config.yaml
dataset: "photos of plants and fungi (iNaturalist)"
grayscale: true
horizontal_flip: true
loss: "softmax"
text_encoder_causal: false
text_encoder_fused_qkv: true
lr: 0.0078
Rows from block 3 of the text encoder, named by matrix and row number. Rows with one number belong to one neuron. Each number is 500 + 25 x the weight over the matrix's rms, rounded and kept within 0 to 999. All counts start at 0. Numbers have three digits each.
# fc1: MLP up (text_encoder.blocks.3.mlp.fc1.weight, 768x192), inputs 96-191
# fc2: MLP down (text_encoder.blocks.3.mlp.fc2.weight, 192x768, transposed), outputs 96-191
fc1.358:507497495496508464505471492474504499478487493485488516490500517515511515482503532491501508511491508492512502491489516504501494491488515500488521477490514514476515500490471520502496502524473491517492510485503480525508492516489504497498503516503498496478463502510511503494482522485493505505
fc2.358:500513503519514485505505494496510510486502504483504484511489492504500496496503510476508515487497509498503487476494517520499484480476512493488503496481498518502497477482499495494469489504488490502497484490505503506524505504509484474495483504510519513493486507496521488495483523493496501496
fc1.359:500506496502499500497499497495510498510508503501510510496498503495499500496498493510492489487508481514495509494498502498492504505491495507501504508501504501495509505502491510489510497509513506513498498505510493497503498492490503485503500504501490507486496496486499503500494501499500497495
fc2.359:493498496495509507501513507500491501505491491493499486500508496500502506508496488502492494496508498504506507504517503492524502485501505497491492494497515510504507508501502491500485490504493496510497502502501508501516507491505489500505491508493498496512493511503500506499500494502489495494
fc1.360:508510527568471509489489510518517470523516482481465519524478475443529528533483502455494521507487489458485504496512550542505459524537499496482420507520481483467513522475497505495498515495492475446531457555482457533459501534510475514478542571523515508526443541510495530516502474504497533530
fc2.360:522523505575471479535475476515511492538513515505482468517465458502505518521479491514533495501478486484499524510519530497520489518551507527488481494497477525492491502487503498486511482495485485491506494515494484485502506501480472508473522524493543519541484495474533537527455498509516481498
fc1.361:501512471510509442497477493512490521546549499472496565460565517488528508480499547525524494522470453447488492483481525506511537501483530478536493472470533522477526514524557494534486491528459494501494490514505528535528483485471483525504531496517484470491531548525514452483471499547478503498
fc2.361:506510481537511500482468479532478530522537532487483511490503522510491521517485553501497460505494508473487496509505541487504505476484537530507492467482509520515489530494507489498508491499456480524475502521518463465516509507515517530547526515532471502515486520523572459495515452490461505495
fc1.362:533533490468511536417532533488526541506556504543499544532482493490479505510526549522487524507485465475463530459534534485441503458432426481472506523397466440515535497474507533497527510547473552462446516528531482502461532432528530499508441443520500527505461492469483462481597510488487465525
fc2.362:513530454536539455499516505524517525499587421519507530524482523485481509500542517516475561507500504417486586455531520465479451457467406445556488495420460467452471515479511510472495463542520532459468520553548480518512516478495491516480435453522458490491528476496522426496573539502481529504
fc1.363:530520445517492536502511490458516483492510493589518517531510529472476522535474496472522481492515547525529548511463512524511527505501525503464470555506479496471507515503486490460454478477466448478476478518524524543466523483541469468515471464509523487477471464496460557498519486489511510507
fc2.363:513487488534499503485495496487481544452499463531519532465509515464449496532476476518534475490514538520528550495450487498476503514458499499455523457500460510487509563454484482512461508477472436498472487510492506495505480505502520488515530463492558507471460501449502520523550522500480529444
fc1.364:469545466449508496486522511420492479503493449483493505475526518472488555545513508536526519521494485490555517514489471510475512475517499523468467582495509511541506493488529531486520494474500535517488510496505552436468489474517490447515508499506489537505512482487504551488515498468438498513
fc2.364:463511483500552479482522544474503508497500520488509530513506470496494534533494492499497490539497493531526493486500508514513505477486511486486493526473557491530477530490482490486488469553474495526521510487499482463505522468503505464503515537468527540509464487537533495506516513499481536479
fc1.365:522473493470494503489500504497491522510489520490491501516510492511499502531522493512473473496502491501532485495479499500508477475484485493518477482537558498461493484516487514476502542506541467505540480457524490501459524504540507487532504508486484500498501494517494516501489498488500506508
fc2.365:512503505485516521479486508470500503506488499493496509514487522469482493520496491537506466499532496503506513516508484510477480507495488474508518510531525506495475492501503479516518496505502518513496496478497486489486480524519524483498528507484493516533488494489493502495486488499502505522
fc1.366:504483470524490492487488553495533446547463524497491477454483531511508511463467526519526502503476507523498489475465512511517532518492506461491494449489440500481501505534520465563448548459489491544528478485493524479516503517485490517464533535460517539501435504519538514475516491513482519495
fc2.366:448513461520523477460482531490514467478446483460503491534524498482465540473510560487521540543566492493505508457466532507500540503488517529513521525462481557486494485496515502543469526517513468563491447478528495462512485499510470426499497566483554491472493506539551511502539499507488488476
fc1.367:496493506508492493498501496511507500493499505491508509503508484496498503502498496498509491500498490494497496497509502500495490499505500515505500499493510491501502504505505500491488507497490504500503507504509496508499500501501504498495495498500500500501503499505507496512508501498507501485
fc2.367:484501510500508502515511506507505509486494506504503483510507491502503504514499480495493486490512495493501509503515501501506494490501499500491492498484516506495504507502513499509492487494493483503496497499490496503513500499509497501499498504494487501515497501504504502507502487502508504497
fc1.368:543520496481498475483492471479502506516477504493501521491507493528540522483538480527506523490525464512469478456504482526484492492496502481505494521504472486544515519484492511518529509492513473527494505540512527535491516528488476496508502519504472480526512502483472512489516496462513500486
fc2.368:513527510494494501490478465461557508530490496486488516528499494479486501473532494512496513497492500532496448491494486531480506516525505513511490486528501476484465467469502520515536497482525460510481479511531512508479522497503502514477476509541460495505494511500478510475529488473476510496
fc1.369:480484472531514506514465486507526482448509474514497512511516539516516471491480463489526500476484535485451484480484468474520495512527537473500495536503477518509498532461460529516557501494475520496518521518510551475497511497498521496560465524496507509505481524499456505491513478495484470468
fc2.369:502462511497512529488454491472527500490531461465523533489529476495516480448539504493451519521517524473511501500485494497557481537488462502472531558523462554458511539429479493506490492494474458500503516557483545460508533508470479504520506498504498491499496517522485509525499487505508479474
fc1.370:503495511506506495498500495501502490507501498499501493494503504510496494507502509495511491495499497498500500487500505497493493490498506511502493504501509507505499500496501498510507500511505487493507503498489499496497484490499497496497511499483483498501492496498495496488510508497495498495
fc2.370:503497503510506496507499498503500493501489493507501489493496500497508510501499496503496485492502493500507512509511506499513501483507512499493497486504516512513514504499511487499494499498512489483490490494488491493503489493509504488506504511499480489503493498497496505500512489494494493492
fc1.371:527509452511513492497491481496481494501487489483496523543507502512491538491502489497495490476502476507494505521487494495490495500499515477503491529490519504494496472500485533489505486519488518502530499495508498497461509490528514488500510480502510497510509480501497518486546495515496524509
fc2.371:529515488511522493487484505501483492503475512483501475524489507515489511519492503501492510499509468495521501512529481495503517499490512492521501498501493501506515486499511476483502489518501490492502496509514498479495522508503484501505480489490524512502512485502501519508517492503524504510
fc1.372:495497489502521500484471500493459500487478515509521480521522507508497471505490504510503484471479493525494488481487505478474508497521484486516549505498512515520571519502460516523496509533504502480548478521500496528482490500498475486506508515495515487479494493521488540563490475502487508512
fc2.372:489488491512528501485492520520518500502487488522530448545526482502500501497488485491497488493486500540459498492472463470443508536542481488504512522517532533501531517477490486514484499540505518499490472541484503500503519514496469501486507528495521493499467500511531551572498480507502543497
fc1.373:496450517514485494516490515470508514475518475528487485488523546518486486498463527541516496466486516532475482490509490492517524484486489460497497466508512478476503478509495544522516482518516476507500472503493475505491498476495498490517504520513463542484512489482524530540506513477498456495
fc2.373:510489505495488521512490521467491522500534463497483463500509503502502480478473502537508513484467493508508485481527509521507478474501502485514497467501474461460535489511516534490465477489479473530474508511491503495489508516515492532516548535504461544467521503494539511512514491462482461481
fc1.374:494460479530515475445509499530478515486494475519514520475512495480515502464495508493468495467513498507491486481505536527522554523525485533458487498536516494484510480513491498443495494515520514505521512492474522518497526506552507509474511483510493475479490490524473524524509524515486489540
fc2.374:485515502539469509484521497505499504506519489491516522472524477472506498491525498508487456493539478525492514489513487518528560489512501470496491466517500486488491518528498501473504517533523514511484534471493472543498507496520476516485505505516462506504508481545505512515510509498493500507
fc1.375:512542504489506494486541434557478490488484481491481505501473499493493495506490500524500486464492477484494473475486515499520472476457486501506511515553436510510499523478500470515511552523503506446493504467438564496480483519469551496538453495525491471478517476512484522514508511512516500509
fc2.375:504522490514498500511522479507463508507478529510505461510498485519541487496482494508451484524505526534508495467478522509486461485459499505477540517531459498492544508482494497475524522504511462505495530474477524509507514525493535479510508478492515482497494486496505484509478548515507506481
fc1.376:499501502503499502498499501500500498501501500504496507498500502500498503497499497499502500502500492498496500504500498498500503499497497495506505499505499496506500499501498495498501502501498499499503504498500499500498506499499505509499503503501499502500502498498497498505499501496502499498
fc2.376:495506504495510506514500506504501503493493500500500481502504492502508504504497488495494491501513500496499507504516501501510500488506500494490493496492510505501501510501504501503495489499496490497494493499490497504518504497509495502499496507496493496516495504505496500501502495503490497495
fc1.377:490475500525510465498465514495520499463533489495511509478479501487508484473480495513527494536519473500503515516493460488482515495509478479485508540484474523502511466496508497517476517538520497497488488485509532520482490512499501521503492473512470521503505517501471532529493482496473514515
fc2.377:476487501517515511523479513511471522482474522524490529468482504498455475504508494483501491506508465507488507492509461518485473496500500527490482516458472492498518508487512503477489480532518501521505495471490513515494528525478533486518515519467508503485482513532514493487478497508482530473
fc1.378:524533463539464474489492470512470495524516515449512524439583511466494552459514519478445450500480480477493466492479534498461493546504511468510512539436514516488495465519543495527501490544422439522524505544520522538504495492455483549457531512531510490510519543557551482472508492505464494494
fc2.378:487501476517474509464504498513481505504527537521469518491525510499482520512488537500481484525490550474487484524519480498456494515456579497511489475472527519514496531478491479541515483530476458510507495560562517480469489507503498574495523533540470485481529504559551436456536489489440529493
fc1.379:496507503501501498492493502499501502500507496506499512501500499500499502498497505496504498502497496499496500498501502504500503499498494503503512500499499494508499501498496495493505498499494501504504500502502500501495500506495504496499504505502500501497501501505505502505500501497499498503
fc2.379:498504505492509507516501505505501504495491500502500480502502491503505505505497483497494491498514497497500505503517502502510498488506503493489492496490513508500504506505507502504494489501498492496491494499491491503516503498508492501502496502497492497516493503505493499501501497502490498496
fc1.380:535523505493493512505502505486528520522492527531510530509513497490492467472492485499524512515491493488505517515489506500510510488512495505483478520513516517468491482521486479518480476485500521512478517500498525500513454509517466508493486485495481497504481518513467501512522514515499543521
fc2.380:530540495516485491500481516494503492527478536505494520492493501497480478487519509503507508501520503489525525522526509510494475503512512513490502508514491504467507518485492477526468467484509507495471524500505502510501481517513456484487496438504495490482488523487461455521525494497527521510
fc1.381:503487479517488498514505493499506483511473517503503508503498510501505502486494491513498497497486514485509506488495481484509516493505509495489506501510488492499503510489514503496502512481492508510507504495514491516495498494489489497513520507483502509514511484493486494492479519503499491510
fc2.381:490490489520476503541515500511526488527473499510517489497501498507510516500497495523493497480498498492507511502503494479513506499511525494480508501498504484502503506496494503499494493499481502509489498489503491493499497510490500500506515498497502512509506499489496490498485509500506499529
fc1.382:499498500506498495497499498496503500504496500502501505495500496506495502498493501495501504503498496498493505503500501502506495502507496504495505499505500502504496501497499498498505505499502494499495501493503497503499496503497499495498503501501490504491504502499497493500506507496498504501
fc2.382:502504506492506505511503508502503506496493502505497487500500490506501503504497489494497488499516501497499509502514503499511496490502499499491494494489511506501501502503505500505497491502493490502488494494488497504512494499509493499504497498495490502520494507504493492504500499502490504495
fc1.383:509443572565476518549514540496556475544493536462526539534536467425567480500536464481497495477524502430534560481519446519496485495510467513447501524535468470497420461526538523485507596466511467476491466584536452528450489548474470523507535487543419511514414470542479587530524470512488508564
fc2.383:451461554520448473565515547464594498464443503514485506532520542528498541536503521500518470487485520423552538525489504461467516477562525546470500522523472517469423476467525449532501541485518477485485472544472488446502545567515449506577528522489512517486430510480482527531503486557510514484
fc1.384:513498446521504497490478496525446466543501480485490519518490499493478496505503505457506478494481470487545499519496509527527528508467491511479495495501525458550533473526481465501518475517508509494499504513514477516491480526515501530540505476462513461491502507469486505508520514467533462505
fc2.384:485457489498498495495493493513494458510501501517497493515469502495469502492485514500515482482464479492531512508514491496523512502494523495517493487499507479525501472515484493482482473535456516476497514535510470509519483496501498516548521476452491461476483526494492535509545516468508468536
fc1.385:507506504470500478486510529500483513502497489495507491479514485463507489504484502486497514489506512502478487496505519499502483505502524506512474492511502506505496500507489492521500484504505488504496543477488469494522497504529471482512500477513485503504523512478497490518500505528504506525
fc2.385:481515530498503501497520490492465482492513496491496516506488489466476490507457517483493513497504515471507499495536521492511478520512492527520474506483506527491503509480491464515501488501504487485497529479485456512503485503532487510476508479526493520493538477468479485525498501527518504514
fc1.386:519493544493514459505470541514516441532509497496461553464479455514518471507510509430481461495495518451425490552483490515493501445428509497449477498524509496518447498481499497503500481478514580488518472434554505523510483478518503531534430497517515575483504454585506520573546477513507464491
fc2.386:518453531516474493525501591436545464488542485533486485508453508479543491494521542442498492470536528452454445522512463504498439418473464469504513460527466504468431512465489523492516476463577547525439477454537546469539465557491493495479512527505570584501558477563576515525522471526518456476
fc1.387:501533439466465466504465484479532502558506499549521522479563534501496524491533498489457442489431502547467461552474475539480494519459480513549518492469494524455479473468552498510527481558474444552471479490514514501514561496498463518492491518488507523494516479483496485510499494520525544517
fc2.387:539533473491476538559507509487484460526509528529556530502511489522495537535514493510500503529513486491490452521509437500494473496494445517506521473470439522498539488480491455478440497547478398544455510503485464473535528482514405502515490483503527478456522482517520502544532529508555552550
fc1.388:494539482494475513505507466512498517490491487488485524501501495490504531491494502497499502507478496504495494494489512486464501494496494491500504503508467498510518538493487513462522517521489482509517514491496503510513474513469487506509472518492478490496480493516501499497473513506503465503
fc2.388:499541481518485503509529462479504497495488519491496475511492492495508508503492498495504505511507490519493509486478514508492488461479505493491529490521489496478541521497505505476479492503513461502486494493481488498490482531497495496511506516519517513514465467521502500508500516506499477498
fc1.389:489507515499460518479481520495459461521510507501537536521477492487483502513485542505511531492486493512496485505477514491492541487465480498505515475523490514486521492455462488519499520485473476488494510526488505504508515492468511502474509514509482502506536513465521514494469477566490493505
fc2.389:499500514542471523523465499502489468471525515494500530509470493498519496506523507510508516494514469484491466472484493518529485490493458496510504491516481520507518501494456481499490505498495490488519504499478522470517502488475511488475494538506471480540518496485502512473503506492444486509
fc1.390:512436553511502486537495544499482465486460475485505501515479474485511513551415497449452449513496540473464418538489528478519494492506510504536493498479500486472476509461486530574539530472476567462556481559527447514523413456557555494546520503514461487487561513495532527505494527464535503490
fc2.390:531450489500466495533476554532456538527501490511509489555525539498508467532443543466466463508525492465472483488487547452499516484434515523519495512548472480487481503469518470503524472480444600527528551542578497461501472492492500490455537459470496488502562525544492524477417507433510537493
fc1.391:533486516497466517510492502485484502498506527489520495494511501503491476512487482491492496498492504485496508496500492508490497525472505505515498518494493482503500494504493484490502499504486512501503513508498534519518499495495499501500498478485483506523489500510495503514494518498502492499
fc2.391:507497520508486518514500500476498525487497507513497508484463514502500506520489489495487508510516495513481516508513504522476479520467523511500484514510498486502496524501509471496482516512492483499494501505493512487517529479480508477508497514490496481514494517493500505510490485486520506499
fc1.392:479521513523495503479491518498507498537494494497506503482484514531491534495482455461490495548504498509503563521532507484499526444463493517484520526527548500470468470504481540552491505504512530478494519496464555493520459522494484534523492475450464547491487535508453530542476514478474532527
fc2.392:500485483528515469518477491499503512559457491501484495505511511544491501520515513503513481511532452545486555498564535457496507500521504502473499504536522497506462488435488493524483500478512489507477541498477521495494478543512448468493495452483490501486524537484472506542479512454545530513
fc1.393:499487513504472513519500495480504498507526502465492516498532512479509489485500549524482488500526480489476477523499478485511543513477499512496546494515482483485457495551473464511506494521491474509480489526504526521477521454497516570494471522482504503474525506448487491529537504505507517501
fc2.393:477473506506500510527486498521519498500519501480492487486513473494519491473476496530476490521535502481494507484523497502515522488459480527488506517512482486508462504487457487497489491508499469503479481502485513508545495468517523528484492531512501499514516516488479494539516527530516523487
fc1.394:510507479499523513478516515478464480488486494491516464491510475508508480480496484488475480499503494506514494513468521513477497491542475509480482507503486522510456516500486485513509468494501466509514511513528487497484503504475491522498497485461503498473511496525520493483483503485510494506
fc2.394:526487484521525507513540490493499490503467499506517495509517477517533477492497498523495515493500499490477503513481503449489481460513475504485504510520480520526491535504495491509475483493544479501523526515517464512519474511478500516506505512476499495481510478503525460487514505483506491506
fc1.395:481512510503523497463488488507497508485490510538518484502494506504491533507501519502496503482490491494488499501513504472496491493495504523529502480500525510487494535496516496514522512480511512508482500505498499498486506491474470523523518486514476505519511508488498496504486487495510506517
fc2.395:499525501517508509491497495515493518489491509516503489501493499512493482498496511506490499493513492503477484512506489491519489507498511502496511481509500499501501530500517498490519481506523495501487503502481496497511490495490464500524494514487494510508506522508513503505498508506482494482
fc1.396:520510476487492432532471512488520504497486546475531407481529516459474496535517540486496496531494492487514489520512456490493532428501478520495476489487518526504468532520477487541528475502486490457483507523565550443446496517549492468527501470455507476510462504420517527508505543494525505561
fc2.396:502506480502479503503492515462506486514504507413528524479500482470475547504516494433472483502483478500517508494550509477505538496479515501501498459535518519501489510484457507500493477493501488533511540489561558469487526493518506480508544483470534492477464479464526478534502508499495525536
fc1.397:500514508516485502504545552514514503506531500485526458525518508500567485490510482512538422562501470520463553496479471475451522480508484445514493482498483451509532465508532521514522480539483496480540501467457511575478506461485530494505500562459498508499507528485501465507469544485498490509
fc2.397:489486531521494505493547524515478522517490497488536516515499450514607482499492529479544439509535422506483530454511485437457517518500484486542474492510468459522526481510525510514522473500477467482521504513470472547470525484498499511522503531459543504475545510511501490488452556486502495484
fc1.398:517535483470558551515467536461542518484517467520477484462518505485510502507478508481490460490464495498466453505499483508486554534502498511541483502474496504483474470474542505482439497486532490505503434473567496480473448503433536534490526504551534490460457490493506498505437500530472497464
fc2.398:509525460480553568527486523470466524542517476488463475527499539502516524454491511530466485512460471488444460470496498533541485539446482493528511508497499525477510496491527478469472468509508505484491489496546497502472452493487456460469483542471501518485438491473526513457405465512484511457
fc1.399:526512476512520488488492489500541483497482493497503504493514480516494492499483474504495504498483504489501501517492479484521511477524492513484521478497518496511498487497520506509498502523504500504494507501498493507501505517493517489494501517502518501492529506466485505504508497521510499518
fc2.399:531533499482512497504514501509529489507499483495505485488486485505492509500492498509503484510516513461502520524504466496493503483507493506486506472499505499499493474499512485492493487514496475497506503504494504501498508512479521495498505501508487493496522490487496500495506492520499503506
fc1.400:471483533481498478500474473500509535504522514469483466486486494553474464465488457522477534488485459548591509510508492512463493478513484569523489502476460486481491499517445511550509523498486519485512498507456467481484527516513491492486509486541528451493562542503474477484520546502488503505
fc2.400:497491507496533492527481470539445496489508510489525485510509483520491459478527499509471516523520510544559544515461454535504477453493487537514526471476486483447489500467505522498530545497500493488492475551512468442501549518490487512506508485551519487462536492491522467486503581496473492517
fc1.401:501500503503512519472494491494525529505507509464481498471490526531540503506481488468556500512485510456502512455500512469463531484515536532530480509542489532537544494449545441530455541478492479500556476462485488461496475530515522464536493490486466540512456490476498513485545529481505496465
fc2.401:492499490506513482511501452503524492521487503451505526466500567496538543456482502491493498546489509485530565531494471459483524537478522487507513496506480540509542537469531485499467522486504535539506408471479474465487491489519516474516512507491497526516463513491506503472489521515507484494
fc1.402:510525529509467481519476496513489534502467501498461537469520531518503494527505460519453506481512458477460499491444517507483573502565477538450467523479509512514555464531502496478511521551502490503507468549485508466485512508518497506515491436456515486480552476528496503535547458497527483505
fc2.402:478533536486437479511525531500483499544464557536468524494477554512490491497479473542469478495503519500477495446492489489504532492539466514451472534493507507528522455503485438485514522547504466479525498516452525449531518542484458512476520472503508519505541467525529510490510470474524501506
fc1.403:473485472554491487481508504547482518543514514472482497523507521486494478488504553471491504521487490484513465496473453521480528511526492508485520500502507472530469492511458516466464540493519483500495516523521495481495500503555531497500484498484522500481479511496491494502503515496479481489
fc2.403:471489486529479518503491525499481511526544532494477521494519512490475494477505531512494505519498491518510495478512468502496541498497520502498514498472472519479487490488477503509492519483509469502492510490508475499518483506511518501487512499504532510489490527513509518509515511502484490511
fc1.404:497508504500501499494494504499501501500507495507496516502499500501499502494497508497504498506496496496497500498500503506500502498497493499503516500498496493511496501498495494495506497498494504504505501503499501503493500508494505496499504508501502501497501500505508505506501502496498497504
fc2.404:497504503494508508516502504505501504496491502503501480502501490502504506505496484496494490498514498498500505503516501500507498489507503495488491496491514508499507506505507502505494490501499492496489495499492489502516503499508492502501496503497491497516492502503491499500501497501490497496
fc1.405:560458509537519478500471517516465473509485474499542512490521449504454536549489463495480469541461483490435471483522465490495531540465504497508516540488542486476476522478537509556458494444516484447577462502530449580478434461517554492558465517567524506503540498481455543525499485441502517510
fc2.405:512449474511499460483468515509452528445478521543528488496543475474512496522483558512462482499497482544490466462511488490499573521460534482525519528475530546521474468515522459491510502470503479485548555507524499523489498486492505491521539480557488507532554463557516499518437503447535535510
fc1.406:466531519487520519452473500486493509490510494534534487511505501513493523448488458507509479522493498518519488497523502476475502512480506492483509482568509531513497476499504514490496505526520464511523529509521532514533479476480520528465499431499527522469508486527480497492465536476532480476
fc2.406:491479534522502503491513545512515524456517518520496495499513490518483525455505536506506479541503524483467491478497491481504476506476486509484486488542529514483524493504463504492493477522508487528493494482537489505535500544468518494502516484471497498484534496485517476508472513459503505474
fc1.407:548465518472529513456478439453508489580545451501464548494520510481528475522476446572511431460495444482521505510500536474531494465511446484618512528527516474436462495519544469468468516522479514529502462462548499525456535475496538494489489545516529476516443523465496520514462472503500461509
fc2.407:522459493510516516483481462456483492503494484523511519518492541490561494477513438579486448447489396468520464455489457475531503499473409437546476480510518491481482483499525456484533535526496471484495514500514490490490521491513506508485455550494481486519457523448464484485426467516473460550
fc1.408:452503547492515492482488495508528513515502479508522491512522501495425505509492499456443502528494504511514524458536506499534518487473470483493497488536529499511502521501528541533477503512451514531457489483530551468494511488527508495505510503500503495557476479492500494507539487506498460493
fc2.408:489487528511526513490509505481530475511449498497504527526490510501445528513477502497429546500481490512511508512520466479534533482473470470500479540523520466522456530484503511517467520499465491489457494542527521489518550523539499464539521483523514513498471508534498482495503528505489532500
fc1.409:536503491518498469446520547466473486503430510522486525547470531557491451532548477453550497506507504498509497479501499483499499500465520521508497487480511506482499423481500498509495522494523506525492486510565496471485536520512547553486498504493527478510483486562521463499466548518491504490
fc2.409:492449501495497494507543504506450496498488513485478523559518512491509434536563505485545487494508511496478486499499524488496475517476456499500531505486497464508494475483489481479535510536507521533484544513543503495473554526483505511483479557494501457492481484515534485511474519477452479508
fc1.410:560478476487484507490460510476460512535478593511535502492484453507473502482483480503531541502490482518459537505521504503486526509486452545503541483462476510454499510513493489479493496478532494492502548522497483531478511442499533515569457488492520545505521515512518498475445492514447494551
fc2.410:565484473462488530466434523521458540459488536477540513536520492473501513471469475476523511439463499523468563456483503513493514496459469508518549495502498504448488525507491466493481508515544547490474508507501469506503535489513502471573456476514496551502514509539482484504437458502459490555
fc1.411:515511504465476498493479528470503500504510522477526495506499494480516490517517523499517504507515518536501497499487485503505517519480518550516515514533501463481471478498534470516509494518490486476512495506481481492485496513474488473514493468529498493516482518519460525524508505506489472476
fc2.411:504503509491495530513487493467521521500482489476491519516505500459498494518504538500473499525485522523518494521485509506516500520475518558487527525526503488461459491457495496521487474498506490485473519496528540470487544497496494495508497505522502516493504491494497489496499496506527498481
fc1.412:503501514511513507502492508469501491506484495487498510491490500479479508509521491506510485506486496486537532505503512521499519517492501482492504496497511498490486500486504480494485498501512490504499512498472500511490515482487512502505519502510494479488498498498486501537507502495522515514
fc2.412:490496495477517479510524508494501511501484495492515492507501495509491500496513480495521474512507507486521530495514504505519521491497508499489499486460500510497505507469515480498490478507507479508490504505499490500505515495478505502489510518501512472496484502484498513508517486503520525501
fc1.413:540528570526486473476501527503568485502493538437522488534482523501485474482505495510555530506515449512473463484523482486508502490487465550523487493485449486512532497504416529518472527576499502446554473454543509465505508542493502487470553467502473453517503566483442450498483512499495523548
fc2.413:506520491495461552503505493502512461493515515487541502502475468499489480520541511522527530497520487550527483509496490451546482531448465512517540518505487466529513525475498519489462501511541542448497515472523521510476499496540522569474554515483524463471539533503515457473475503535537486521
fc1.414:371507519553498514491450362522552476546518525444503467536473451545525546530471508458535491607486502530562479507522525516478468553544486492530516518537434463482450575516476534534487523531522531500462478513540531476490487487476460467487460503499464512470539431484478486454464568449503499584
fc2.414:448469493566482523547518464484506518498528435501456531524519483505504526489520568506499552447516526488555486443566570477473451490479508491516535539499492462539473483477459459511523485524561487423494500526539585470494502509534469432500461512443505526507521434474497473479488486472533436576
fc1.415:502476481391492501473442547576477537508553521488477502540468464530535490555527480477520525472499561551515538457481421480509476536443536582472495526515486526503497443465450511474492413527466547436543451442483529528455528510542530524488505557480483471548460475527515481505512524540515521526
fc2.415:482511474453472460446490487540467505513544520464499496533488514544549566546503473497506564507483594478551478478481406511551524516502485591449524449529473486500517443448543476463493431478514514561508466482486517420498457523499482458527519563498466401472464497515532441543522462458549513502
fc1.416:543512520501515515528498522523501521547544495495504461511506485525553516527497468511446513491497442503461496446470529534478504521525478468454475523504478498545564481498501473477569489466452484576498518540519537523453487502519504518482499562487487508525511536444452531498446462402511509560
fc2.416:517532537567502517528490496467521482493486490460509534525458469517517508477507487482513532511471453509499454443456492532472507542522510466498502518564446527573481497454538513521550493493489497522477525562518549513456509497526532507482498521499469530524485528485502478467487449449473559506
fc1.417:460496497505466442471479495502517498476521545488508511501473541534522528552533509514518478596514526491507516514493499521498483553498514487520529562545516487539486502482450544499526490457471431537503476475556560484508472483482507513529523528468495481482567505537531455469525536475531436518
fc2.417:466499513501509458505533472462513487477548542472486548519477466506490457566473508514490500512507521473512492536488550522522476497531507528497547520497535538555521499460498487520509484452503484534525473445508544473493477510531478464524462515495497476470539491538556437402526470502473423480
fc1.418:481516482542519490526477494479508471479470551492482526464468496539491504551504519497503529473440486476478518525463449507504550501505485506480443502512496455494513483510530516472547476519510507507509479508517503439448477488484503520511489449527528532497441525525519516554478487506542543461
fc2.418:501506492497500483525454488473489463492479477483513485505479488520451496484513504488481522518498478494501502512502442537514538530488464483516500536519495486510524505489551505476564475519520476521492480489509515458499513525461518475549522422481530525463475530512533523543479493466560557510
fc1.419:500513532496505501516475449536518475458472500494497528477482519489481501519495476478521494505469502498520483491495529494515473493516561478492526549572472474494461511526495468471498513523505474479498481512505578456461480491479504488506473453474549487476524476504507521508483510427511484516
fc2.419:516533540513480502497515469514510504497467528457470500563493495506459528508467493526507540541516523470560502464494536511493501522526509492486503509519503475504492451467488466501499482533528479462478496502490498486489507522462489468483505488466547491485501488533540528487471503503510485518
fc1.420:482495482510506494488522496485489500516492478459520505515510495510489550489523455531477516499487495493508491490496493495522537513488527533490472539512517505483496512494521495500493506517538521544491491520513497490494522520560526515516498498545466485488508502468489555461551493527437499505
fc2.420:467487465501507468479506507490487484507491489492493469478522530474483548483535525505499506490499485562492476474506490480532517507492523489503475506539524500485521521496524509462492522501511455542507524497536509495522520508528510533490491503525484489509514466504513535486507488498466516488
fc1.421:492508495497499481502543522470518531488483451520492514512492477478471502454475517510507499483498486493527510501518457505484465504490496503520459505473468541505490484529499492508506497501491475528527498519508506526483502486512464508447540490495531483501504510492481509503496513488496482533
fc2.421:487513504485496504488526510468523504524464498506486507502480479481483503496480524526493504472503491479485518506524513523495513495446478527507497514480495547488489484492502489495521509499487472517542472519527510486478526499489482484446507499481531488491476504479492513523468522466512481530
fc1.422:530533516467587484497502456539454501533541487454478507492548527475505495438511452542530483518508460437580502490534522494460547525476492505531497499466484493452505511518532495542488514494442492519520480573530501492507552475474421467460532464556484538466524559533522494434475559493497499485
fc2.422:536504512461504466536479465530474533493564494458464504520504514539497462499526506594475493499517555450506552514538449490467520483504479494504508490509494514471522494507551499525540507531469503556517444569521478505550506508511428495521548501541495538520506507523531474508461542464506456466
fc1.423:496529481509511509504528475510517477505494492498507476530500488503498482480512479522507449466510528472530476468497466501509523483499481493466490492520503493496487517515464517491487488508520492476526532529554468487543478499506489518481509508498468512503499509462478445516508486529485506510
fc2.423:512549501485529497491529470490507497492510507470515498523503459476496483471482468523488437477524519480506468470476489509465521498525472493494479517515527521497514498548463498496512506480504504488507495547549490490508499508491507523480523505496452505476512482467503453523509519507489494470
fc1.424:535512473488480550451494511503563517537538498468521464483499499458514497454523528448518539508501491493506499488486493480508506490512439522520527503537540496498537493516483506505515496530496519516470475547486465524460504523533491491514495501525499446491493516502533514441536512440447503505
fc2.424:566520488479465524489518483529546516518503480482502494481509512503514486448540524446508531536514515508463515511489489481512497462500465504516519522535577504513490479509466478474516504514502533516464511512476487514492514513477493482520485497527508461517513534472547519472501469482458504490
fc1.425:464543460542457511486505465440481496522462460455517509483562498460487521501516537515464486504477503492486484553479471540458480477512536512553495514524495507499488520505510538549521502533529467514461519474493510498478560485556497558467492535514470441520516496543518502474540505503494466474
fc2.425:468512470548478543488488479528504512451483523494474500506552464471548544497518518521494508524505536472468516516518464516464503490525526513501483497497547496494515523492480468529484492510474448511507534499536507465496510520528490505481521463505481456484472493525491507450545531467454529472